Weights of a small contrastive audio-text model.
Training: muon at rate 0.016, 14000 steps, batches of 256.
Rows from block 6 of the text encoder of a small contrastive audio-text model, named by matrix and row number. Rows with one number belong to one neuron. Each number is 200 + 20 x the weight over its row's rms, rounded and kept within 0 to 999. All counts start at 0.
Before each neuron's rows are labels from the 100 texts, of 14848, where the neuron reaches its highest value: "tokens" is the input token at the peak. Only what is clearly more common there than usual is listed. The data: short read English sentences (LibriTTS-R).
# fc1: MLP up (text_encoder.blocks.6.mlp.fc1.weight, 512x128), inputs 0-63
# fc2: MLP down (text_encoder.blocks.6.mlp.fc2.weight, 128x512, transposed), outputs 0-63

tokens: "i"
fc1.434,213,222,200,187,191,228,160,220,223,194,205,228,189,192,237,219,211,193,214,213,221,195,182,223,194,182,194,192,202,200,198,152,127,183,198,224,198,176,192,184,180,228,180,188,202,177,173,218,238,184,213,182,194,234,179,208,199,212,174,194,191,201,188,203
fc2.434,191,202,192,220,221,222,181,204,200,218,189,209,243,230,184,183,196,199,178,193,195,200,205,195,198,196,223,167,192,209,206,243,238,220,190,206,210,217,183,214,218,196,194,192,169,219,227,170,191,194,194,197,187,208,204,196,196,219,198,176,201,229,198,173

tokens: "what"; "was"; "why"; "wish"
fc1.375,229,188,208,212,195,192,210,213,232,219,204,181,184,235,197,208,184,217,183,189,218,193,207,170,201,215,226,200,223,206,196,211,169,177,201,185,194,242,212,212,208,214,186,185,181,179,220,197,192,188,219,219,172,215,219,187,150,227,226,193,164,213,191,186
fc2.375,202,189,175,221,230,203,208,206,192,190,227,187,183,195,215,210,185,173,165,172,178,184,196,218,204,203,180,212,199,204,167,223,189,205,224,211,187,221,192,205,170,202,199,176,186,233,203,201,176,166,214,189,186,229,195,198,184,189,193,225,177,206,213,181

tokens: "that"; "don't"; "the"
fc1.443,191,201,218,207,190,203,191,178,158,189,182,207,190,191,216,203,207,170,226,205,198,191,217,186,192,199,148,227,240,193,192,172,191,180,198,211,189,206,203,184,187,216,250,235,176,162,190,213,214,250,185,203,194,160,226,201,229,214,198,206,161,179,186,202
fc2.443,185,214,187,211,192,185,189,204,229,164,196,169,190,225,235,186,201,204,199,212,200,211,179,193,209,180,202,188,204,197,190,193,207,196,212,206,225,197,231,196,187,172,174,195,232,189,211,205,214,195,198,204,240,202,183,188,179,152,201,244,184,203,217,221

tokens: "know"; "must"; "not"; "no"
fc1.492,226,198,196,168,176,252,233,187,197,183,193,239,190,258,199,211,237,233,208,172,179,224,187,193,211,210,211,188,168,200,200,195,186,187,179,168,194,218,222,204,199,186,212,207,187,193,202,159,222,242,195,182,190,176,210,200,229,220,193,211,199,255,189,191
fc2.492,211,228,205,239,190,187,202,212,153,192,189,189,194,225,172,172,206,211,198,188,181,145,192,188,165,214,225,195,224,195,177,184,203,198,181,214,222,205,222,190,204,217,188,189,167,154,196,193,215,149,201,226,206,208,199,231,171,162,176,212,214,201,242,180

tokens: "i"
fc1.466,188,180,185,232,228,205,189,192,177,188,191,215,186,178,190,246,215,182,200,216,192,215,180,186,214,205,217,193,177,195,193,183,224,123,194,216,194,142,196,191,177,198,181,213,209,175,213,200,193,168,206,195,203,210,198,192,185,204,219,181,199,212,190,208
fc2.466,237,170,186,227,193,204,191,196,201,213,171,209,185,200,181,189,215,229,165,230,208,185,212,184,238,185,192,223,178,202,203,215,169,192,208,204,176,200,214,206,223,191,220,195,121,207,224,174,194,172,229,176,231,207,176,182,210,193,159,188,176,209,217,244

tokens: "<end>"
fc1.67,203,184,210,190,215,188,201,174,249,192,197,212,132,209,161,255,204,200,197,186,190,190,217,173,183,200,175,221,195,187,223,219,172,217,183,179,192,184,217,185,193,204,200,227,212,200,185,184,234,197,196,255,207,210,225,184,211,184,212,231,218,229,176,186
fc2.67,208,204,187,177,195,215,188,184,195,207,193,181,207,206,200,222,216,223,169,193,204,168,190,202,203,219,212,198,254,172,205,185,207,193,228,186,251,199,195,227,229,240,193,170,186,200,193,188,209,190,208,224,193,189,179,192,222,201,192,216,170,198,181,200

tokens: "i"; "it"
fc1.510,207,200,240,212,195,206,196,198,203,194,212,213,216,201,212,191,167,184,194,210,196,208,207,216,194,217,187,177,232,188,187,179,206,175,195,168,192,180,206,230,199,220,201,187,214,216,212,205,195,208,217,213,189,192,184,172,209,237,212,212,201,152,174,188
fc2.510,228,229,212,199,246,163,220,237,196,212,216,188,170,180,165,214,220,192,209,179,210,206,172,211,211,214,204,208,198,207,212,211,214,202,220,221,211,205,184,211,219,210,218,204,164,229,205,191,227,176,186,222,184,201,188,184,215,178,203,198,209,211,200,216

tokens: "to"; "for"
fc1.511,226,208,172,221,192,206,186,176,211,193,213,233,212,203,187,190,184,204,202,194,185,204,235,196,227,197,181,192,182,206,172,182,219,227,212,171,206,188,221,203,210,198,199,211,238,219,158,240,195,205,223,209,225,176,217,187,178,236,206,208,168,198,202,196
fc2.511,223,212,214,184,209,199,201,233,209,197,232,189,171,212,174,191,184,187,234,189,171,198,166,177,199,198,236,182,194,185,220,189,180,175,176,196,166,188,167,194,229,200,219,217,228,206,204,198,183,216,158,218,195,186,175,214,206,193,191,184,208,189,201,212

tokens: "what"; "why"
fc1.4,227,179,223,211,222,247,200,206,199,185,201,178,227,199,220,196,180,198,175,163,208,226,214,199,197,213,199,215,202,168,195,181,187,177,161,204,196,192,198,187,177,162,193,168,218,211,226,196,195,188,198,210,208,207,198,193,173,219,251,171,149,198,197,176
fc2.4,188,181,171,168,212,185,150,202,202,204,214,194,191,169,223,209,213,193,214,211,188,213,171,201,164,195,175,167,201,202,175,232,198,172,210,189,207,197,195,212,209,202,217,160,186,182,218,194,187,190,198,252,202,187,206,186,214,209,216,184,184,228,184,211

tokens: "that"; "one"; "the"
fc1.273,175,197,220,206,163,204,198,191,198,228,214,196,173,225,203,228,190,190,194,201,205,200,173,223,189,193,216,207,166,207,201,208,228,199,239,193,208,207,230,168,211,201,231,235,224,184,194,176,189,166,221,173,181,229,206,241,182,180,205,189,184,196,157,220
fc2.273,206,192,188,199,204,208,196,185,178,189,185,186,197,207,209,160,261,212,195,204,214,202,174,188,210,232,212,197,210,190,193,231,183,202,173,186,215,222,200,207,198,238,226,222,201,199,214,187,234,243,211,192,184,178,185,216,201,235,204,207,169,227,165,190

tokens: "the"
fc1.214,185,186,203,213,209,215,185,199,183,227,228,219,221,205,202,230,192,240,217,194,197,189,198,227,162,197,211,207,206,201,200,216,194,224,209,202,216,221,217,206,221,226,190,215,228,167,198,189,213,237,202,196,198,213,195,178,186,183,174,178,196,231,233,228
fc2.214,169,252,218,153,184,230,234,173,204,188,199,179,178,205,214,202,222,169,209,205,217,218,137,209,206,218,210,163,210,217,205,222,204,217,189,202,192,190,212,202,157,226,173,207,189,260,209,197,195,179,232,225,183,153,194,211,221,181,194,211,195,197,211,193

tokens: "that"; "a"; "it"; "don't"
fc1.197,175,168,188,213,195,174,243,224,171,187,176,187,189,226,205,203,194,140,208,184,184,158,187,179,160,177,192,190,219,179,229,183,183,189,193,236,177,187,224,175,213,220,206,248,188,169,193,183,178,193,204,235,200,167,177,211,192,189,233,199,207,178,218,201
fc2.197,201,231,183,208,227,170,203,182,177,188,183,181,203,193,206,209,188,232,212,162,174,187,174,172,240,184,182,173,227,219,217,201,229,169,214,183,231,179,199,197,223,244,200,195,216,214,200,191,192,191,201,175,187,173,185,168,184,159,196,208,199,208,191,202

tokens: "the"
fc1.112,190,213,187,200,196,221,227,215,202,183,226,171,195,191,186,237,218,227,210,203,197,212,209,205,202,208,205,195,198,188,210,204,176,188,191,194,170,187,155,184,205,213,213,204,209,230,225,205,198,168,200,166,176,197,224,235,206,186,217,214,172,150,220,215
fc2.112,197,178,192,192,230,226,163,193,205,183,180,188,198,222,195,195,217,221,205,169,222,192,202,191,208,178,214,196,183,201,210,220,213,212,202,181,233,197,207,193,214,187,172,193,190,224,204,159,190,240,224,184,224,183,210,191,208,170,218,195,190,217,190,184

tokens: "he"; "here"
fc1.286,193,226,151,194,234,214,174,218,199,194,210,204,202,204,187,209,198,178,225,195,216,212,231,192,145,149,228,206,205,194,198,179,201,195,198,235,209,184,200,200,181,200,214,193,203,188,184,198,190,207,185,210,206,191,206,246,222,203,213,179,210,185,217,149
fc2.286,189,201,187,179,196,203,185,154,200,212,208,210,225,202,239,185,136,217,207,190,176,204,199,202,244,196,187,207,212,176,187,210,204,182,224,172,194,235,180,174,200,166,191,204,218,203,201,182,176,175,170,210,244,197,231,224,170,201,226,222,195,232,200,202

tokens: "the"; "me"
fc1.473,171,205,220,252,198,221,185,175,187,178,186,183,210,224,215,192,217,242,204,214,225,202,197,220,188,175,211,246,232,188,233,191,215,168,230,165,173,186,168,199,213,221,217,220,189,195,213,219,186,182,209,204,197,221,205,175,188,187,213,188,206,191,218,201
fc2.473,206,192,214,197,187,186,208,206,202,216,195,198,195,219,194,209,223,204,166,193,203,163,185,184,253,170,183,237,234,184,198,234,178,196,239,174,202,215,188,196,203,180,210,181,200,221,215,193,171,208,195,182,194,164,169,179,192,151,185,204,211,239,232,215

tokens: "know"; "not"
fc1.184,215,167,238,196,207,194,188,217,186,157,219,197,174,231,191,211,211,167,180,208,210,206,233,183,160,184,213,188,181,199,204,181,156,191,205,164,185,181,188,201,192,166,244,228,167,186,213,215,190,218,216,178,206,211,205,232,193,150,185,186,194,208,220,179
fc2.184,237,211,195,203,210,162,226,219,206,216,218,173,214,225,192,204,219,162,187,192,220,220,208,194,194,197,200,211,197,195,203,211,208,223,203,222,194,213,174,216,228,200,185,189,177,221,183,200,191,212,194,200,204,174,169,203,167,190,186,204,226,171,191,204

tokens: "the"
fc1.449,199,202,212,246,230,196,168,198,199,212,202,193,212,184,210,208,156,174,228,200,187,192,172,190,211,231,219,187,194,196,203,193,240,168,191,220,183,190,185,195,168,163,184,227,200,220,157,213,168,220,162,190,215,202,219,171,190,196,162,198,159,236,188,189
fc2.449,246,205,154,212,215,201,202,209,193,231,181,185,202,196,202,185,222,205,184,176,187,202,218,168,208,201,183,224,201,200,224,218,188,257,195,208,199,204,240,240,243,210,203,206,191,187,197,204,218,207,186,199,188,190,196,174,185,182,239,224,239,180,194,230

tokens: "know"; "no"; "here"; "my"
fc1.316,176,176,211,194,191,208,210,210,176,184,214,207,195,196,201,234,211,201,234,172,206,217,183,188,204,163,197,183,194,170,159,218,193,188,202,183,178,189,203,219,200,207,207,202,218,238,215,157,193,220,190,163,231,212,189,177,184,231,150,214,184,217,179,206
fc2.316,204,207,197,149,182,190,208,188,215,213,204,207,220,241,213,189,201,204,200,210,170,197,194,234,211,205,185,206,181,211,190,170,204,224,185,211,212,178,202,166,166,171,202,238,204,182,220,193,187,213,199,222,217,183,219,206,182,186,234,216,200,214,233,200

tokens: "<end>"; "said"
fc1.324,198,218,222,213,196,181,217,182,239,209,242,194,175,188,190,183,189,196,206,179,192,186,223,215,177,227,209,216,220,163,233,198,194,203,217,215,206,214,169,166,177,196,171,217,183,202,175,182,178,197,185,210,191,179,221,217,174,212,160,182,175,214,168,211
fc2.324,207,222,154,212,197,208,205,183,189,239,209,200,198,162,184,167,244,178,202,221,205,237,223,180,184,215,175,194,201,203,163,210,208,207,200,191,184,221,193,222,175,210,221,171,211,192,179,201,210,178,196,194,218,190,213,150,180,206,207,227,213,180,205,207

tokens: "to"; "and"; "not"
fc1.118,183,204,193,230,211,197,159,198,173,194,143,195,185,187,203,221,172,201,201,230,216,215,192,179,196,212,200,244,201,190,202,174,222,182,186,212,232,175,240,144,186,196,234,211,203,197,182,197,189,219,177,196,219,184,198,173,226,209,189,161,188,184,203,223
fc2.118,193,206,193,189,206,184,198,194,197,181,176,175,233,197,189,194,199,205,212,172,175,208,215,167,204,183,168,190,250,181,167,187,200,209,200,208,209,211,152,193,177,194,210,197,196,238,190,203,194,162,201,204,186,201,193,169,178,186,218,199,184,230,205,198

tokens: "i"; "to"
fc1.85,193,189,189,201,195,233,184,207,201,182,187,201,177,279,190,227,185,229,236,220,207,174,192,215,204,203,175,187,198,161,191,194,200,227,219,179,215,162,204,198,204,211,201,225,189,200,207,216,188,170,204,167,172,209,208,171,172,208,215,195,178,186,191,167
fc2.85,228,192,167,202,168,162,229,202,198,191,189,192,211,203,185,180,227,206,179,202,205,217,191,169,204,205,190,202,215,217,209,204,221,180,193,205,219,201,200,241,201,216,203,160,189,222,171,163,184,207,186,182,224,212,172,164,198,205,209,200,177,198,219,192

tokens: "know"
fc1.116,203,191,225,224,186,203,224,180,192,202,178,209,223,213,200,169,194,254,184,186,199,204,224,200,184,191,190,227,173,207,229,160,175,179,171,202,237,198,193,192,211,203,211,223,220,205,221,172,234,181,204,205,203,207,208,181,216,231,210,185,220,184,194,237
fc2.116,234,196,181,160,207,190,194,202,210,227,190,202,219,172,191,220,223,206,196,187,205,237,229,203,214,202,197,180,211,216,194,174,216,176,198,192,190,201,170,214,235,177,213,193,199,197,186,198,224,211,197,193,192,210,214,181,233,213,213,213,196,182,191,219